From a checkpoint of a small image VAE.
Data: trained on regions of photos with short descriptions (Visual Genome), 38.8 epochs.
Rows from block 6 of the encoder of a small image VAE, named by matrix and row number. Rows with one number belong to one neuron. Each number is 128 + 24 x the weight over its row's rms, rounded and kept within 0 to 255. All counts start at 0.
After each neuron's rows are labels from the 100 images, of 14848, where the neuron reaches its highest value: "patch colour" is the nearest of a few named colours to the mean colour under the peak. Only what is clearly more common there than usual is listed. The data: regions of photos with short descriptions (Visual Genome).
# fc1: MLP up (encoder.blocks.6.mlp.fc1.weight, 768x192), inputs 64-127
# fc2: MLP down (encoder.blocks.6.mlp.fc2.weight, 192x768, transposed), outputs 64-127

fc1.502 [159  98 142  99 156 114 108 151 136 160 104 126 122  59 158 114 130  79 135 150 104 133 164 149 100 140 126 133 113  86 167 154 104 118 171 117 121 123  84 192  95 119 112 136 119  93 119 144 156 122 112 129 129 165 106 137 131 155 178 149 113 144 134 142]
fc2.502 [203 137 100  99 106 103 101 133 110 111 106 149 112 129  98 106 114 127 141 101 131 115 142 162 112 109 107 141 150 187 157 161 107  97 105 131 132 133 118 125 141 142 109 123 167 151 137 117 139 138 109  82 152 147 153 135 154 153 159 146 125 109 117 120]
patch colour: brown

fc1.375 [144 128 122 158 146 129 100 103 153 188 114 105 138  89 152 103 123 137 226 118 145 107 124 174 120 153 140 151  95 123 119  99 132 107  95 105 127  52 150 109 124 140  90  99 124  75 104 127 133 166 132 107  91 129 156 139 101 129 117 132 152 151 100 111]
fc2.375 [182 118 124 117 143 114 105 124 113 143 111 114 140  66 120 129 132 120 165 138 109 120 146  64  99 143 121 121 102 125  83 147 156 160 136 129 132 107 113 169 104 156 124 128 135 179 118 147 206 148  84 131 107 133 129 159 136 155 133 131 153 149 119 108]
patch colour: pink

fc1.295 [136  91 124 111 180 121 109 118 122 117 133 129 159 109 160 137 101 137 163 140 167 102 126 122 128 147 106 128 105 113 101 189 160 143 109 106 130 105 146 128 121 188 114 168 117 100 104 127 144 135 145 126 145 133 140 146  82 159 154  99  90 144 157  77]
fc2.295 [202 129 150 152 158 145 121 114 109 126 123 134 141  93 146 116 138 144 145 116 159 119 123 138 136 146 132 126 114 122 142 120 144 133 112 115 133 117 124 110 138 145 106 153 125 126 135 144 133 132 147 149 116  99 160 142  98 141 150  90 106 137 114 113]
patch colour: grey

fc1.621 [173 127 123 109 167 138 129 134 124 159 151 154 147 118 124 112 138 124 155 127 144 112 133 172  96 138 170  90 158 173 134 177 138 126 135 131 120 139 111 121 164 137 150 147 126 151 140 147 106 158 154 106 119 117 130 145 120 111 123 125 103 113 126 118]
fc2.621 [129 117 103 132 136  80 119 158 104 131 125  94 128 111 109 130 146  84 106 103 102 162 152 181 128 157 127 148 144 166 165 118 109  95 127 178 122 122 100 148 111 130 115 109 145 129 139 100 123 106 195 101 150 147 159 153 154 129 129  91 145 141 137 128]
patch colour: grey

fc1.276 [149 115 120 129  91 142 133 108 147  88 144 123 162 164 149 123 112 142 166 119 145 143 133 147 115 153 167 120 141  88 119  95 175  89  91 114  95  90 159 138 120 140 127 114 172 118 158 114 100 118 170 126 121 164 138 129 104 130 161 111 106 114 145 124]
fc2.276 [131 115 112 151 146 104 130 115 133  82 124 169 102 159  91 146 132 116 130 134  92 154 169  97 125 119  93 139 135 103 109 125 163 118 102 111 137 144 147 166 139  91 147 106 131 154 144 132 133 170  84 134 133 136 115  96 131 130 147  91 122 164 121 121]
patch colour: grey; pink

fc1.152 [153  73 117 195 122 156 106 142 126 135 121 146 106 138 141 140 183  78 138 146 157 110 144 140 115 148  95 122 115  96 127  82 118 149 119 105 142 123 122 125 118 109 133 105 115  75 135 164 110 126 109 147 105 179 119  87 118 179 170 133 139 136 129 168]
fc2.152 [147  94 125 151 121 130 141 105 138 151 108 120 130  80 110 119 117 122 129 128  96 139 137  10 138 139 129 144 137 116  91 107 146 131 130 155 123 132  99 167  83 119 146 126 159 139 124  84 180 126  81 112 134 136 143 164 150 143 176 134 151 108 116 146]
patch colour: brown

fc1.314 [113  83 153 129 107 134 106 124 108 114 119 112 113 143 122 110 134 144 126 109 103 124 141  77 124 130 102 160 151 119  91  79 175 166 137 105  89 135 118  98 144 150 148 104 114 139 110 147 125 131 154 130  89 152 113 142 105 122  98 134 153 140  81 119]
fc2.314 [139 135 171 130 100 146 113 157 124 138 161 144 135 133 101 128 181 108 127 157  93 148 135 106 122 138  90 183 119 116 110 130 176 157 114 123 135 115 152 117 104 119 128 131 165 138 137  94 103 139 146 101 128 130 139 108 119  65  98 175  82 149 119  92]
patch colour: pink

fc1.476 [162 101 107  99 172 152 111 156 118 140 105 169 117 101 134 176 124  83 126 121 158 115 165 127 117 128 137 157 158 122 109 151 127 124 128 162 125  93 142 134 149 144 114 139 150 112  71 129 147 116 142 142 138 128 171 110 111  84 125  94 116 132 130 117]
fc2.476 [181 157 118 125 119 118 107 113 109 142 105 137 108 107 147 136 132 136 144 136 161 136 127 149 128 126 119 104 111 131 143  97 149 119 138 151 138 125 100 116 108 136  97 131 146 123 122 117 128 144 126 125 122 113 135 153 118 158 104 124 108 141 126  99]
patch colour: grey

fc1.137 [193 125 151 148 137 124 131 164 138 146  94 124 127 112 118 120 133 141 109 108 155 124 121 118 138 171 139 144 125 156 107 126 124 140 127 103 182 145  91 164 143 112 150 109 133 116  96 139 146 126 166  75 107 175 131 113 140 142 113 119 100 131 161 122]
fc2.137 [136 168 120 103 132 117 131 140 122 142 155  94 167 138 117 171 141  85 125 128 140 125 108  90 164 117 148 118 146 130 154 135 122 167  95 167  95 147 166 124 106 137 132 101 121 114 135 162 101 157 118 143 129 129 121 132 170 103  92 112 158 130 149 119]
patch colour: pink

fc1.200 [145 108 123 160 164 112 130 151 127 107 139 156 134 149 123 179 150  97  91 156 120 147 148  33 100 135 121 105 142 121 119 154 151 149 161 129  89 157 148 136 135 178 129 164 134 166 114 138 172 104 107 154 121 161  96 115 111 146 153  86 127 129 148 127]
fc2.200 [138 126 125 131  76 135 124 137 143 121 125 123 129 159  57  91  86 109 143 126 132 145 125 194 115 112 105 153 172 160 170 107  68  87 113 101 128 115 129 139 145  96 151 124 145 123 172 116  43 119 180 100 135 141 141 159 162 133 131 142 137 112 126 133]
patch colour: brown