config.toml
decoder_norm = "batchnorm"
decoder_upsampling = "pixel_shuffle"
final_lr_fraction = 0.01
Rows from block 7 of the encoder of a small image VAE, named by matrix and row number. Rows with one number belong to one neuron. Each number is 128 + 32 x the weight over its row's rms, rounded and kept within 0 to 255. All counts start at 0. Numbers have three digits each.
After each neuron's rows are labels from the 100 images, of 14848, where the neuron reaches its highest value: "patch colour" is the nearest of a few named colours to the mean colour under the peak; "place" is the part of the image that holds the peak. Only what is clearly more common there than usual is listed. The data: regions of photos with short descriptions (Visual Genome).
# fc1: MLP up (encoder.blocks.7.mlp.fc1.weight, 768x192), inputs 0-95
# fc2: MLP down (encoder.blocks.7.mlp.fc2.weight, 192x768, transposed), outputs 0-95

fc1.373:143143172094150100157144096084157137155151112152148162240185130158196107155129100150117158081101124116079131114124127161122168098149165088130042144115162122144118089077102115129136088099126173171144099060166119155216103098098119116101126103153089111093105122149156142135127146087114103154
fc2.373:116125164120139142151154139134097095134192134128088198128156141117121127100161177119142139109117115133155122161164174145136108141157111103117173171085129151113159153111164073159120166049088116194167176129165070121116110144131158125065153141136123106109143132110110183066170163183150128126
patch colour: black
place: top left

fc1.180:110192119113132147138093096142127152159078105114127138102153157154154126094130183175084128177159105158155156122092242112152158169109129169093137142160130109090098118152128096107147120166095084180123130096126120109096184104143110128091114108134169185124134108145148110146197107162135091117
fc2.180:125096161107106152156083162058092147158114123107145087170119161088121108154110123159167086172170176141113127078095158152067140125113164099120103073135129121077083165131142136132125127188084161126102094178148124109097203171085167165082151094115156079078155105112187157145182132094137106132
patch colour: white
place: top left

fc1.447:144169117045092126097166120155164130191112025140131146140104116160113124115167102103126172122101133066153154103117120094073118117151141131127179118104127153120194084110127143200155094084150103153075163126111126126168152085156139153155081086149019131149155178145115132148060098110091146118
fc2.447:166255135060126115113178121143150117133120074134123166120060133196108132064115111144109122099089144097167156121089069097187108100148139091098141179165161129139112105059108147154110199095126132141123185105127124074126061112100149143125117122091131164131090112158144123171106134111123169125
patch colour: black
place: top left

fc1.499:093162109085098112147114119124122165119094102120144135108133129152085126127158202173106144146130121108142160121101196150139140121156122129126116141101129136129133097158158117134127078211148125148155152092105090082060171077179137121175084168099175120143145128141229080128152112144152079159
fc2.499:110213136069097121201145123140132159144077067143203137177143132120016123126183124095177104138113178105133163133097170117079096166125102138104103086143115104100151116127180135162105078113093151175113124120156139127144125082068200133111108125143120081118140147118125118133127104120140091194
patch colour: white
place: top left

fc1.437:115200151110063131096129152104143116096136037182142147109133091100135136085168179173117172129210112104167161170075153128125148150123137081115133106158206139133139140126138098163140152124142144117104103177146139082118181136096155100066123110111144143132043177168095145163105124128135101114
fc2.437:135255087090194134079129116152140115098134046151136141124097151124083077139165091122136149123125094141137109153134164161074059128104142136099127166111099094111130104119172170129168093089122102143158145138123128131116119151161112114084136116135071142137088178106110111187114096141150129125
patch colour: grey
place: top left

fc1.588:084112133113099110039099118087160104108126030083110134144143110101146125135084134088147152168116126129193176062105098140124137088095125129084102116120146149189136092072169150165130168075147186110090150085149180076163086130159148151054138080164147138133096105136169179094123179117104163113
fc2.588:100135127133107158132167158093144121075106127147102120115170107129137123172180081141209145181099089131083150123101146147117150136117171113169117122168154093116070152093125106134142157114118115142127115073113088131149077063065147039100164117081082169104134145159075117105178059148203165076
patch colour: black
place: top left

fc1.589:186141134109144136068119129065168148144131074109090107179156098144109142065106119140143188104080096124178097103111159168125060108135095099136120085150141148146136066126135059156141143093120155178088127112058109094137106119145152103141212097131175109144118132147112132094147116199117100157
fc2.589:134117102078113085138185143150104125139135160139136120178128137117148152148164124108144135158064108131132084088123109159101129095130164088098113150156148129101113105055120120139128095111143109139176117153089199137171182132114078121205112111134153112095154081124190157174171130180147135166
patch colour: grey
place: top left

fc1.637:135109177087172125096113097138158163155137103141154104138124150126088164121109182132091191111152124121124230088151118166220166134083132126118217110117160142134155086102120148105135132125168118156097123053149083088138165146135202135140099153148078119117116112086097092125123114134101108102
fc2.637:173159154154177089085188113124098154155130103093147159076126152120080166131161138160057202104115122070107152102109059150121155116189095104154144169112177093125079100145091172148127160127119132160153112138088140140121108123117123096121111073120118107064198179134128172155100180169098097107
patch colour: grey
place: top left