python train.py --downsampling_factor=4 --encoder_norm="layernorm" --encoder_head_dim=32 --encoder_parallel_block=false --latent_channels=8 --init="lecun_normal" --epochs=38.8
Rows from block 6 of the encoder of a small image VAE, named by matrix and row number. Rows with one number belong to one neuron. Each number is 50 + 15 x the weight over its row's rms, rounded and kept within 0 to 99. All counts start at 0.
After each neuron's rows are labels from the 100 images, of 14848, where the neuron reaches its highest value: "colour at peak" is the nearest of a few named colours to the mean colour under the peak. Only what is clearly more common there than usual is listed. The data: regions of photos with short descriptions (Visual Genome). In brackets: how many of the 100.
# fc1: MLP up (encoder.blocks.6.mlp.fc1.weight, 768x192), inputs 0-63
# fc2: MLP down (encoder.blocks.6.mlp.fc2.weight, 192x768, transposed), outputs 0-63

fc1.621:25 35 41 16 81 41 40 40 54 74 26 55 74 45 42 66 38 71 58 31 25 67 45 63 47 59 54 67 69 57 42 61 43 30 28 47 83 44 63 42 48 48 45 60 20 23 68 45 51 44 36 41 58 62 40 82 60 43 78 72 38 49 47 45
fc2.621:60 48 51 61 80 31 68 48 62 53 28 48 55 31 80 40 52 58 16 36 48 26 49 20 37 47 40 52 77 72 28 41 58 64 48 40 66 49 50 35 25 64 40 23 41 42 30 25 40 65 52 53 78 25 20 49 56 28 42 61 34 39 21 44
colour at peak: grey (87)

fc1.724:45 70 29 20 59 46 33 56 59 68 50 47 51 38 24 72 65 51 59 46 47 42 42 53 19 61 57 49 37 62 63 58 40 67 61 38 52 39 55 53 62 43 28 65 59 76 58 52 47 61 63 42 43 75 21 59 58 27 64 48 38 50 48 27
fc2.724:34 99 30 06 55 52 53 73 50 68 69 37 56 36 14 54 73 50 54 50 55 35 68 49 34 57 55 41 57 40 47 48 48 49 67 51 56 42 61 47 52 31 38 62 28 50 75 36 43 63 40 53 64 71 39 46 78 62 39 48 72 26 39 49
colour at peak: grey (80)

fc1.214:49 66 60 45 44 46 46 34 65 62 61 52 61 44 38 64 53 69 50 21 54 28 44 61 38 53 47 25 75 42 33 49 26 30 62 37 56 41 39 39 61 71 35 54 44 38 28 40 99 65 15 51 51 40 47 39 62 66 51 61 14 57 45 48
fc2.214:73 99 56 00 66 53 72 44 49 56 29 52 60 30 00 21 57 53 51 45 60 67 51 28 35 80 64 38 69 49 43 30 49 58 52 56 30 50 47 58 34 59 66 42 21 42 31 55 57 44 35 40 21 55 46 38 31 54 51 44 62 53 65 48
colour at peak: grey (64)

fc1.526:49 58 54 02 40 64 52 35 81 30 73 51 32 22 44 82 52 21 69 67 49 35 46 39 48 38 38 44 53 39 61 59 46 51 38 40 47 73 75 35 41 46 51 55 42 59 48 59 40 83 63 52 58 69 34 49 65 27 50 45 10 52 57 28
fc2.526:29 99 50 14 37 51 65 58 52 59 80 62 57 53 00 54 60 72 51 63 43 56 44 54 50 58 38 46 52 52 48 42 58 49 40 49 54 50 48 54 41 50 71 43 20 64 27 52 62 59 38 41 44 47 55 22 51 48 49 55 37 45 45 45
colour at peak: grey (67)

fc1.374:59 75 22 31 62 54 53 31 72 82 44 56 49 65 19 27 53 55 63 55 72 78 61 60 15 45 45 70 48 29 49 56 36 62 59 52 42 40 54 36 36 37 20 34 56 75 53 35 40 52 70 27 53 12 37 60 68 22 58 62 66 56 65 49
fc2.374:40 91 35 01 44 51 66 65 37 72 44 53 49 56 00 62 39 37 63 49 20 33 28 55 34 62 59 51 56 63 58 38 57 41 56 53 77 53 41 57 51 51 55 41 33 61 68 47 57 65 52 51 56 63 49 72 60 43 53 60 31 44 36 52
colour at peak: pink (37)

fc1.314:39 73 32 66 35 64 34 42 44 42 84 43 42 16 18 48 79 63 37 76 39 54 49 69 41 40 57 70 48 50 59 56 48 41 57 65 61 57 64 47 65 39 51 43 56 70 63 64 72 40 52 45 21 30 43 49 73 41 49 35 84 28 57 26
fc2.314:42 57 43 31 49 57 44 59 53 63 60 54 47 57 20 62 50 39 43 68 17 80 37 45 57 32 40 64 42 53 36 61 48 33 20 66 62 73 20 58 39 57 76 46 60 57 62 47 44 36 49 35 82 38 28 14 50 43 37 44 38 54 41 45
colour at peak: pink (29)

fc1.200:39 73 58 34 44 67 60 61 40 45 43 87 69 32 46 30 42 49 88 35 38 64 44 40 61 54 38 32 89 54 47 40 55 45 75 65 65 61 40 53 28 28 52 47 40 38 39 42 52 70 55 53 48 31 77 36 62 66 50 39 58 56 38 50
fc2.200:65 61 40 22 47 38 63 43 43 50 37 34 61 38 32 63 78 58 48 36 60 39 54 41 36 64 49 46 50 69 56 58 53 67 43 50 37 41 58 37 52 48 72 63 60 52 76 59 49 79 39 46 45 52 27 62 39 48 53 61 56 51 49 52
colour at peak: brown (65)

fc1.760:50 49 22 34 55 56 42 82 71 37 52 38 42 54 25 67 54 54 79 42 51 44 58 71 92 74 57 35 35 44 42 47 59 62 60 59 75 33 57 56 76 76 53 54 80 67 44 39 73 47 46 54 54 38 36 50 41 49 85 48 43 52 40 42
fc2.760:47 65 30 39 29 58 61 49 37 51 51 55 63 25 65 51 59 39 26 87 35 53 45 49 58 21 44 51 26 47 42 44 47 24 60 81 59 31 48 64 26 34 65 46 26 61 45 89 32 30 53 54 43 37 54 28 34 42 21 67 54 48 54 40
colour at peak: pink (37)

fc1.624:54 67 31 39 21 26 13 30 32 44 32 48 63 37 29 51 59 72 66 23 55 60 65 49 38 69 60 42 56 52 37 43 40 59 46 32 58 46 53 43 59 46 35 51 43 77 91 79 72 70 93 66 64 54 46 44 43 60 48 41 80 50 36 42
fc2.624:54 94 59 14 64 52 28 75 68 52 34 52 59 39 00 78 64 48 56 35 15 51 36 41 44 66 62 44 52 61 56 42 60 45 52 52 50 52 62 59 52 50 51 72 25 17 64 65 57 61 36 48 46 84 40 26 61 39 47 41 46 48 46 47
colour at peak: brown (62)

fc1.176:53 57 49 42 66 39 57 62 57 64 68 39 50 53 26 81 59 58 37 38 60 44 31 46 50 58 49 47 39 57 35 38 28 46 55 53 58 57 51 54 45 26 62 69 48 35 39 49 85 71 68 60 65 77 29 33 62 62 47 66 22 37 72 26
fc2.176:52 99 35 02 59 45 78 47 52 79 74 55 47 50 00 60 45 61 53 72 56 31 30 64 35 51 36 37 48 45 76 43 43 50 71 64 35 46 42 51 51 40 63 38 76 57 10 59 64 69 59 43 52 57 30 46 68 57 68 61 09 40 50 38
colour at peak: brown (64)

fc1.11:61 52 30 69 22 54 46 73 46 68 59 54 44 42 38 54 33 63 62 83 60 36 65 69 33 08 52 47 28 40 18 65 60 58 69 60 63 22 25 76 52 62 44 77 23 56 23 48 44 31 28 56 49 38 37 54 55 39 57 57 43 64 48 54
fc2.11:49 57 46 67 50 51 71 50 25 54 54 69 50 35 56 70 40 81 22 63 62 44 40 30 57 49 79 48 31 58 40 68 50 42 35 63 26 35 64 48 27 42 70 49 49 77 56 36 50 62 64 40 60 47 40 53 50 51 70 54 47 30 53 50
colour at peak: pink (34)

fc1.565:34 63 56 62 35 46 21 63 54 40 60 58 79 46 37 66 46 65 71 43 50 60 71 73 33 59 40 41 72 40 52 39 45 51 61 59 62 46 57 49 52 37 48 60 42 30 50 84 56 71 55 48 32 41 30 03 61 60 55 22 48 34 42 29
fc2.565:73 76 29 41 42 52 55 28 27 45 43 61 49 55 36 27 53 56 49 65 67 43 72 61 22 29 48 57 40 45 69 88 49 74 53 61 41 44 52 53 62 58 35 34 66 62 75 52 54 75 41 51 41 21 54 71 46 43 48 62 72 53 47 47
colour at peak: brown (63)

fc1.331:55 67 57 60 31 53 42 44 19 39 54 66 64 55 17 60 60 64 20 46 54 63 48 69 59 50 59 35 73 69 62 41 75 47 62 51 47 47 50 40 31 42 25 59 56 41 49 62 23 55 69 65 56 43 42 46 33 40 58 70 68 57 68 66
fc2.331:62 48 62 66 61 36 42 54 58 40 69 38 62 35 47 49 40 41 76 43 71 70 61 87 58 43 83 53 39 77 31 60 47 68 39 84 60 12 42 56 38 72 68 51 44 33 59 65 42 51 58 42 88 61 38 72 67 55 59 46 63 39 42 60
colour at peak: pink (33)

fc1.276:35 84 35 33 35 36 54 17 60 47 60 60 44 39 37 29 57 37 69 42 49 73 70 69 35 61 63 39 53 33 56 69 33 22 44 70 93 49 37 40 70 52 44 61 58 77 39 35 48 58 63 59 64 66 35 68 49 46 57 48 61 80 50 45
fc2.276:39 99 35 12 57 56 40 51 44 70 48 29 60 44 00 29 41 62 82 68 47 51 69 64 58 51 59 48 47 40 61 50 44 50 58 50 64 43 64 48 62 38 59 57 55 86 78 51 55 73 59 52 41 44 61 70 74 26 47 55 61 78 86 36
colour at peak: grey (60); pink (29)

fc1.766:46 67 37 51 52 53 24 44 50 46 52 72 56 41 27 23 45 47 33 50 49 64 67 47 24 41 58 36 59 67 55 27 10 41 58 32 45 56 76 55 51 76 19 25 71 58 43 58 54 61 61 56 49 48 41 60 57 26 61 43 97 77 67 42
fc2.766:83 99 28 19 41 50 69 24 67 55 58 26 61 31 00 43 45 50 54 70 42 63 57 42 39 52 60 37 30 37 51 46 40 37 51 68 63 53 40 60 27 49 43 62 35 67 66 33 42 68 33 52 62 52 44 44 56 38 53 49 58 39 58 60
colour at peak: pink (28)

fc1.150:67 35 27 31 58 31 50 37 41 52 40 18 74 10 22 48 65 65 45 50 59 64 60 62 35 77 68 39 52 65 71 74 61 49 59 51 47 24 53 46 72 60 43 52 29 63 65 32 50 58 44 44 56 47 40 53 41 55 67 35 40 42 40 63
fc2.150:53 92 51 44 23 39 48 42 36 55 62 62 69 61 06 71 37 70 67 73 54 65 30 68 41 36 32 29 28 46 43 41 35 38 58 48 59 35 52 31 60 43 70 50 55 64 65 48 49 32 52 87 64 69 24 82 59 38 40 70 50 23 65 38
colour at peak: grey (63)

fc1.671:44 78 44 44 46 71 54 32 09 88 44 46 71 27 25 39 57 67 31 72 48 67 37 61 46 41 35 56 67 55 45 75 49 56 50 47 55 53 50 64 47 45 44 48 55 71 66 63 35 85 40 50 46 48 38 59 54 27 59 28 76 30 61 37
fc2.671:37 99 27 00 38 57 47 55 42 51 66 53 48 63 00 49 37 59 61 55 61 44 54 36 32 31 67 33 20 55 35 69 42 49 65 55 47 71 46 62 52 56 46 56 52 66 32 59 73 58 37 46 45 41 52 42 64 32 51 44 66 45 44 30
colour at peak: grey (67)

fc1.502:57 74 38 32 48 47 33 38 67 57 48 48 43 63 31 88 52 58 68 49 75 67 51 58 42 60 48 51 82 45 57 40 51 52 39 69 49 45 66 53 57 45 58 55 56 58 25 44 53 49 43 63 55 74 24 14 56 58 46 52 17 29 62 60
fc2.502:45 99 49 10 41 65 42 74 32 55 53 34 42 57 00 48 48 75 55 49 52 50 62 78 58 55 49 25 45 52 67 53 28 49 73 38 72 60 89 40 43 36 63 32 52 39 33 65 50 62 59 63 37 58 19 47 42 65 60 45 46 31 56 37
colour at peak: brown (60)

fc1.679:34 68 16 46 37 62 51 65 43 37 43 41 55 35 42 36 14 75 37 39 60 57 40 35 73 43 53 72 52 41 46 63 38 34 67 40 30 58 60 48 43 46 28 27 62 55 63 41 67 16 36 47 57 34 53 49 81 57 50 73 77 24 53 39
fc2.679:41 92 55 34 24 30 74 69 51 63 53 39 53 66 46 42 47 49 60 58 55 43 33 62 34 48 67 30 19 31 48 69 50 63 37 46 36 36 21 49 56 45 73 56 63 79 32 12 63 51 37 54 57 41 33 29 44 40 12 28 79 45 59 57
colour at peak: grey (62); pink (32)

fc1.464:25 58 49 55 47 73 56 26 53 66 65 45 67 63 42 47 61 74 49 26 67 42 62 55 60 72 52 58 61 92 56 67 49 62 88 61 80 64 59 46 40 63 56 34 62 43 34 36 45 46 21 31 47 50 49 29 60 44 49 44 70 41 29 34
fc2.464:34 48 49 61 65 12 54 39 39 25 53 58 27 30 43 54 82 35 42 49 62 46 48 60 60 36 41 55 41 17 79 50 27 33 31 68 49 66 50 44 52 66 83 50 72 47 79 39 51 70 60 36 39 33 38 61 45 49 34 62 69 33 49 60
colour at peak: brown (60)

fc1.499:48 68 52 19 24 74 37 64 41 54 62 54 69 26 41 33 64 52 40 35 66 53 33 52 43 76 46 59 80 22 45 66 36 73 53 65 57 49 67 69 26 44 52 51 47 44 39 15 65 74 18 49 37 39 41 44 70 48 55 42 40 61 55 43
fc2.499:56 60 70 56 39 35 30 29 48 40 41 31 58 72 30 58 42 69 41 32 72 76 46 77 63 68 33 32 82 41 22 38 42 50 37 56 36 47 56 38 68 38 51 61 60 37 55 53 57 40 43 75 59 49 49 27 35 53 35 38 58 28 60 27
colour at peak: pink (53)

fc1.5:55 68 36 45 26 37 36 65 43 48 49 49 82 24 28 52 54 83 59 34 33 45 43 51 25 50 50 32 54 70 44 33 36 42 64 61 69 47 46 66 38 44 50 54 65 43 47 80 62 99 51 57 42 51 51 25 40 41 56 47 45 69 29 38
fc2.5:52 99 57 00 46 57 35 61 28 29 26 45 51 53 11 25 45 57 55 52 58 30 62 33 34 39 54 48 40 54 68 50 53 59 56 49 43 37 50 79 42 59 44 36 32 39 77 34 55 48 58 47 44 48 55 55 66 38 37 61 88 46 55 39
colour at peak: brown (68)

fc1.98:54 70 59 27 47 48 61 14 70 45 60 64 49 69 38 24 66 52 35 43 58 54 57 75 31 29 57 62 48 44 45 71 35 54 68 49 36 44 63 41 40 36 40 52 52 42 60 49 62 45 53 53 48 47 53 34 74 34 63 56 72 37 63 39
fc2.98:56 93 36 29 54 90 47 76 59 77 79 43 37 61 08 71 82 63 47 49 77 54 59 67 55 60 50 34 43 58 63 48 53 81 48 64 59 76 53 50 55 33 54 62 76 51 52 57 53 78 51 55 59 48 59 79 63 38 54 48 32 68 69 52
colour at peak: grey (85)

fc1.475:49 80 45 00 45 33 32 40 55 38 42 46 68 41 34 59 38 73 54 54 50 45 43 58 36 36 58 73 49 36 45 35 45 32 49 64 59 53 57 49 34 71 32 56 38 47 33 61 53 64 68 59 38 51 46 64 55 54 61 42 10 63 53 42
fc2.475:30 99 35 31 54 37 68 46 32 44 57 68 40 49 00 36 72 55 47 68 44 26 23 48 35 63 59 47 77 48 31 52 54 59 64 38 74 50 49 62 51 40 45 46 45 57 26 45 56 48 53 43 55 52 44 74 60 51 62 55 19 53 59 50
colour at peak: pink (27)

fc1.488:31 37 23 41 27 38 38 50 66 42 57 59 38 72 34 60 46 74 34 42 52 39 35 61 18 58 77 27 53 34 32 49 49 37 47 58 55 31 45 38 43 63 44 60 20 63 32 32 56 63 61 16 69 53 40 49 56 49 58 41 52 59 44 40
fc2.488:31 97 61 09 42 45 69 56 29 53 68 45 68 45 10 57 49 67 64 51 46 53 16 60 19 59 58 63 13 29 45 52 48 54 66 35 47 56 55 20 67 62 41 54 47 38 03 53 70 51 46 55 65 39 39 55 50 43 44 55 22 34 61 33
colour at peak: grey (74)

fc1.691:65 57 23 25 41 61 59 29 21 63 38 45 74 45 34 11 61 62 73 46 40 52 46 39 32 62 62 66 19 48 75 54 38 43 53 66 42 36 57 33 49 59 12 35 64 53 66 75 62 50 64 51 56 43 38 71 49 47 63 60 66 55 51 55
fc2.691:70 99 49 29 74 46 57 49 32 50 50 50 44 57 00 59 45 81 68 76 73 62 54 53 56 42 44 50 48 42 66 31 32 36 52 50 47 28 45 29 62 33 67 61 41 68 74 63 80 33 56 59 64 62 55 45 95 47 61 58 55 52 78 34
colour at peak: pink (36)

fc1.406:52 71 25 53 31 33 56 44 42 54 38 62 66 70 09 27 29 49 59 63 36 70 79 50 45 49 58 58 70 47 58 53 56 68 62 56 37 78 53 52 45 49 52 39 41 65 73 62 80 64 60 36 71 41 57 50 53 29 49 43 89 58 48 30
fc2.406:52 96 35 00 57 54 53 63 38 52 61 46 37 52 00 66 21 53 46 72 57 53 52 53 45 64 49 47 22 65 68 53 45 51 45 59 50 46 36 75 53 45 53 65 50 70 68 53 40 79 46 39 49 41 65 43 61 42 55 63 46 20 68 43
colour at peak: pink (30)

fc1.137:34 29 33 58 49 73 52 33 37 58 73 43 56 42 49 40 65 84 47 48 39 28 47 67 29 20 69 75 38 36 59 17 66 46 76 54 50 45 89 68 62 64 60 24 64 37 67 41 48 61 68 39 54 44 45 53 37 63 52 65 56 50 58 60
fc2.137:43 48 68 38 55 37 74 63 58 35 00 30 53 53 58 39 73 42 68 44 44 62 28 54 37 60 99 74 58 58 37 56 12 48 49 35 27 48 50 51 53 43 54 57 70 49 34 60 50 59 24 79 58 56 67 17 82 56 42 44 43 62 40 32
colour at peak: pink (30)

fc1.539:40 85 39 20 45 36 43 57 58 38 39 57 78 54 56 64 55 70 52 32 65 35 60 57 14 63 55 58 34 27 63 61 36 52 62 58 40 38 49 66 49 37 47 73 50 58 49 60 59 80 82 26 36 44 53 52 67 26 60 14 69 67 42 45
fc2.539:49 93 33 00 37 59 40 51 54 62 57 31 57 47 00 57 55 55 57 60 43 56 32 80 22 60 48 13 50 50 48 55 46 50 40 49 46 38 49 52 44 42 64 47 75 46 58 60 50 53 50 73 45 67 41 56 82 60 49 50 39 39 45 21
colour at peak: pink (42)

fc1.551:59 55 22 40 70 60 36 12 28 45 51 59 44 53 33 26 55 64 72 35 42 36 32 52 43 37 47 35 64 53 51 42 62 55 62 62 74 26 54 52 58 46 51 46 53 69 49 39 42 73 47 41 42 43 57 28 77 48 26 60 99 55 70 60
fc2.551:68 50 49 50 67 72 51 65 68 66 33 62 59 48 35 69 71 56 99 40 27 47 30 69 29 66 63 47 30 52 44 59 52 43 40 61 35 63 46 68 56 69 55 55 39 36 43 43 46 45 49 78 50 54 38 54 67 43 32 48 49 60 51 30
colour at peak: brown (69)

fc1.10:39 75 55 29 16 51 28 34 40 44 62 77 77 28 35 26 49 62 65 28 47 53 61 41 51 38 35 46 66 44 40 49 47 42 57 61 63 45 61 64 18 31 47 29 29 42 55 35 34 46 32 44 33 16 68 45 50 44 49 32 82 56 17 39
fc2.10:51 41 42 40 69 62 69 55 35 74 24 47 51 27 63 54 37 43 65 65 39 56 25 42 57 45 38 56 62 47 57 52 59 34 47 50 47 54 60 49 39 49 68 59 52 99 67 59 44 44 46 37 47 53 40 83 43 58 62 58 57 67 61 60
colour at peak: grey (72)

fc1.524:26 51 57 12 51 25 14 39 47 52 80 57 55 45 29 52 49 50 35 58 40 59 35 55 40 34 43 62 40 31 77 53 25 59 97 63 31 29 60 55 36 26 35 50 49 72 35 82 56 35 57 44 36 29 23 56 45 31 40 68 55 42 31 47
fc2.524:37 85 28 34 33 28 57 62 21 55 56 48 74 56 19 77 55 56 18 37 52 48 50 70 53 47 38 50 57 26 38 25 71 37 74 78 55 59 66 28 51 43 71 45 76 65 43 59 68 46 54 71 56 74 44 42 20 27 69 56 56 61 65 48
colour at peak: pink (49)

fc1.321:59 62 31 18 56 61 49 44 72 67 61 51 73 43 39 35 53 35 68 41 38 39 61 46 11 55 74 49 57 47 49 54 35 39 50 39 45 50 57 18 56 41 25 82 75 77 53 74 45 65 45 58 56 60 51 58 76 51 44 63 38 56 46 47
fc2.321:39 87 48 17 47 46 67 50 66 49 47 65 50 46 00 61 74 61 50 60 53 70 51 80 44 55 43 49 55 44 55 48 52 43 67 50 26 35 55 53 46 27 57 43 68 24 36 49 26 44 48 61 42 49 32 36 72 52 41 50 52 47 34 41
colour at peak: grey (68)

fc1.648:83 58 74 50 66 70 34 21 28 46 61 18 41 51 38 34 50 55 53 92 45 50 72 62 76 49 52 64 49 44 60 41 77 66 74 55 31 36 48 69 40 44 54 63 52 29 48 37 53 31 41 46 37 51 31 61 42 59 67 22 08 43 46 46
fc2.648:12 63 17 35 28 38 30 44 52 27 73 58 18 31 25 26 63 46 34 61 50 35 61 64 54 81 24 38 65 38 35 44 85 50 34 38 85 47 44 62 77 73 50 64 50 52 58 57 85 41 60 49 36 60 33 41 51 54 66 26 64 55 52 39
colour at peak: grey (64)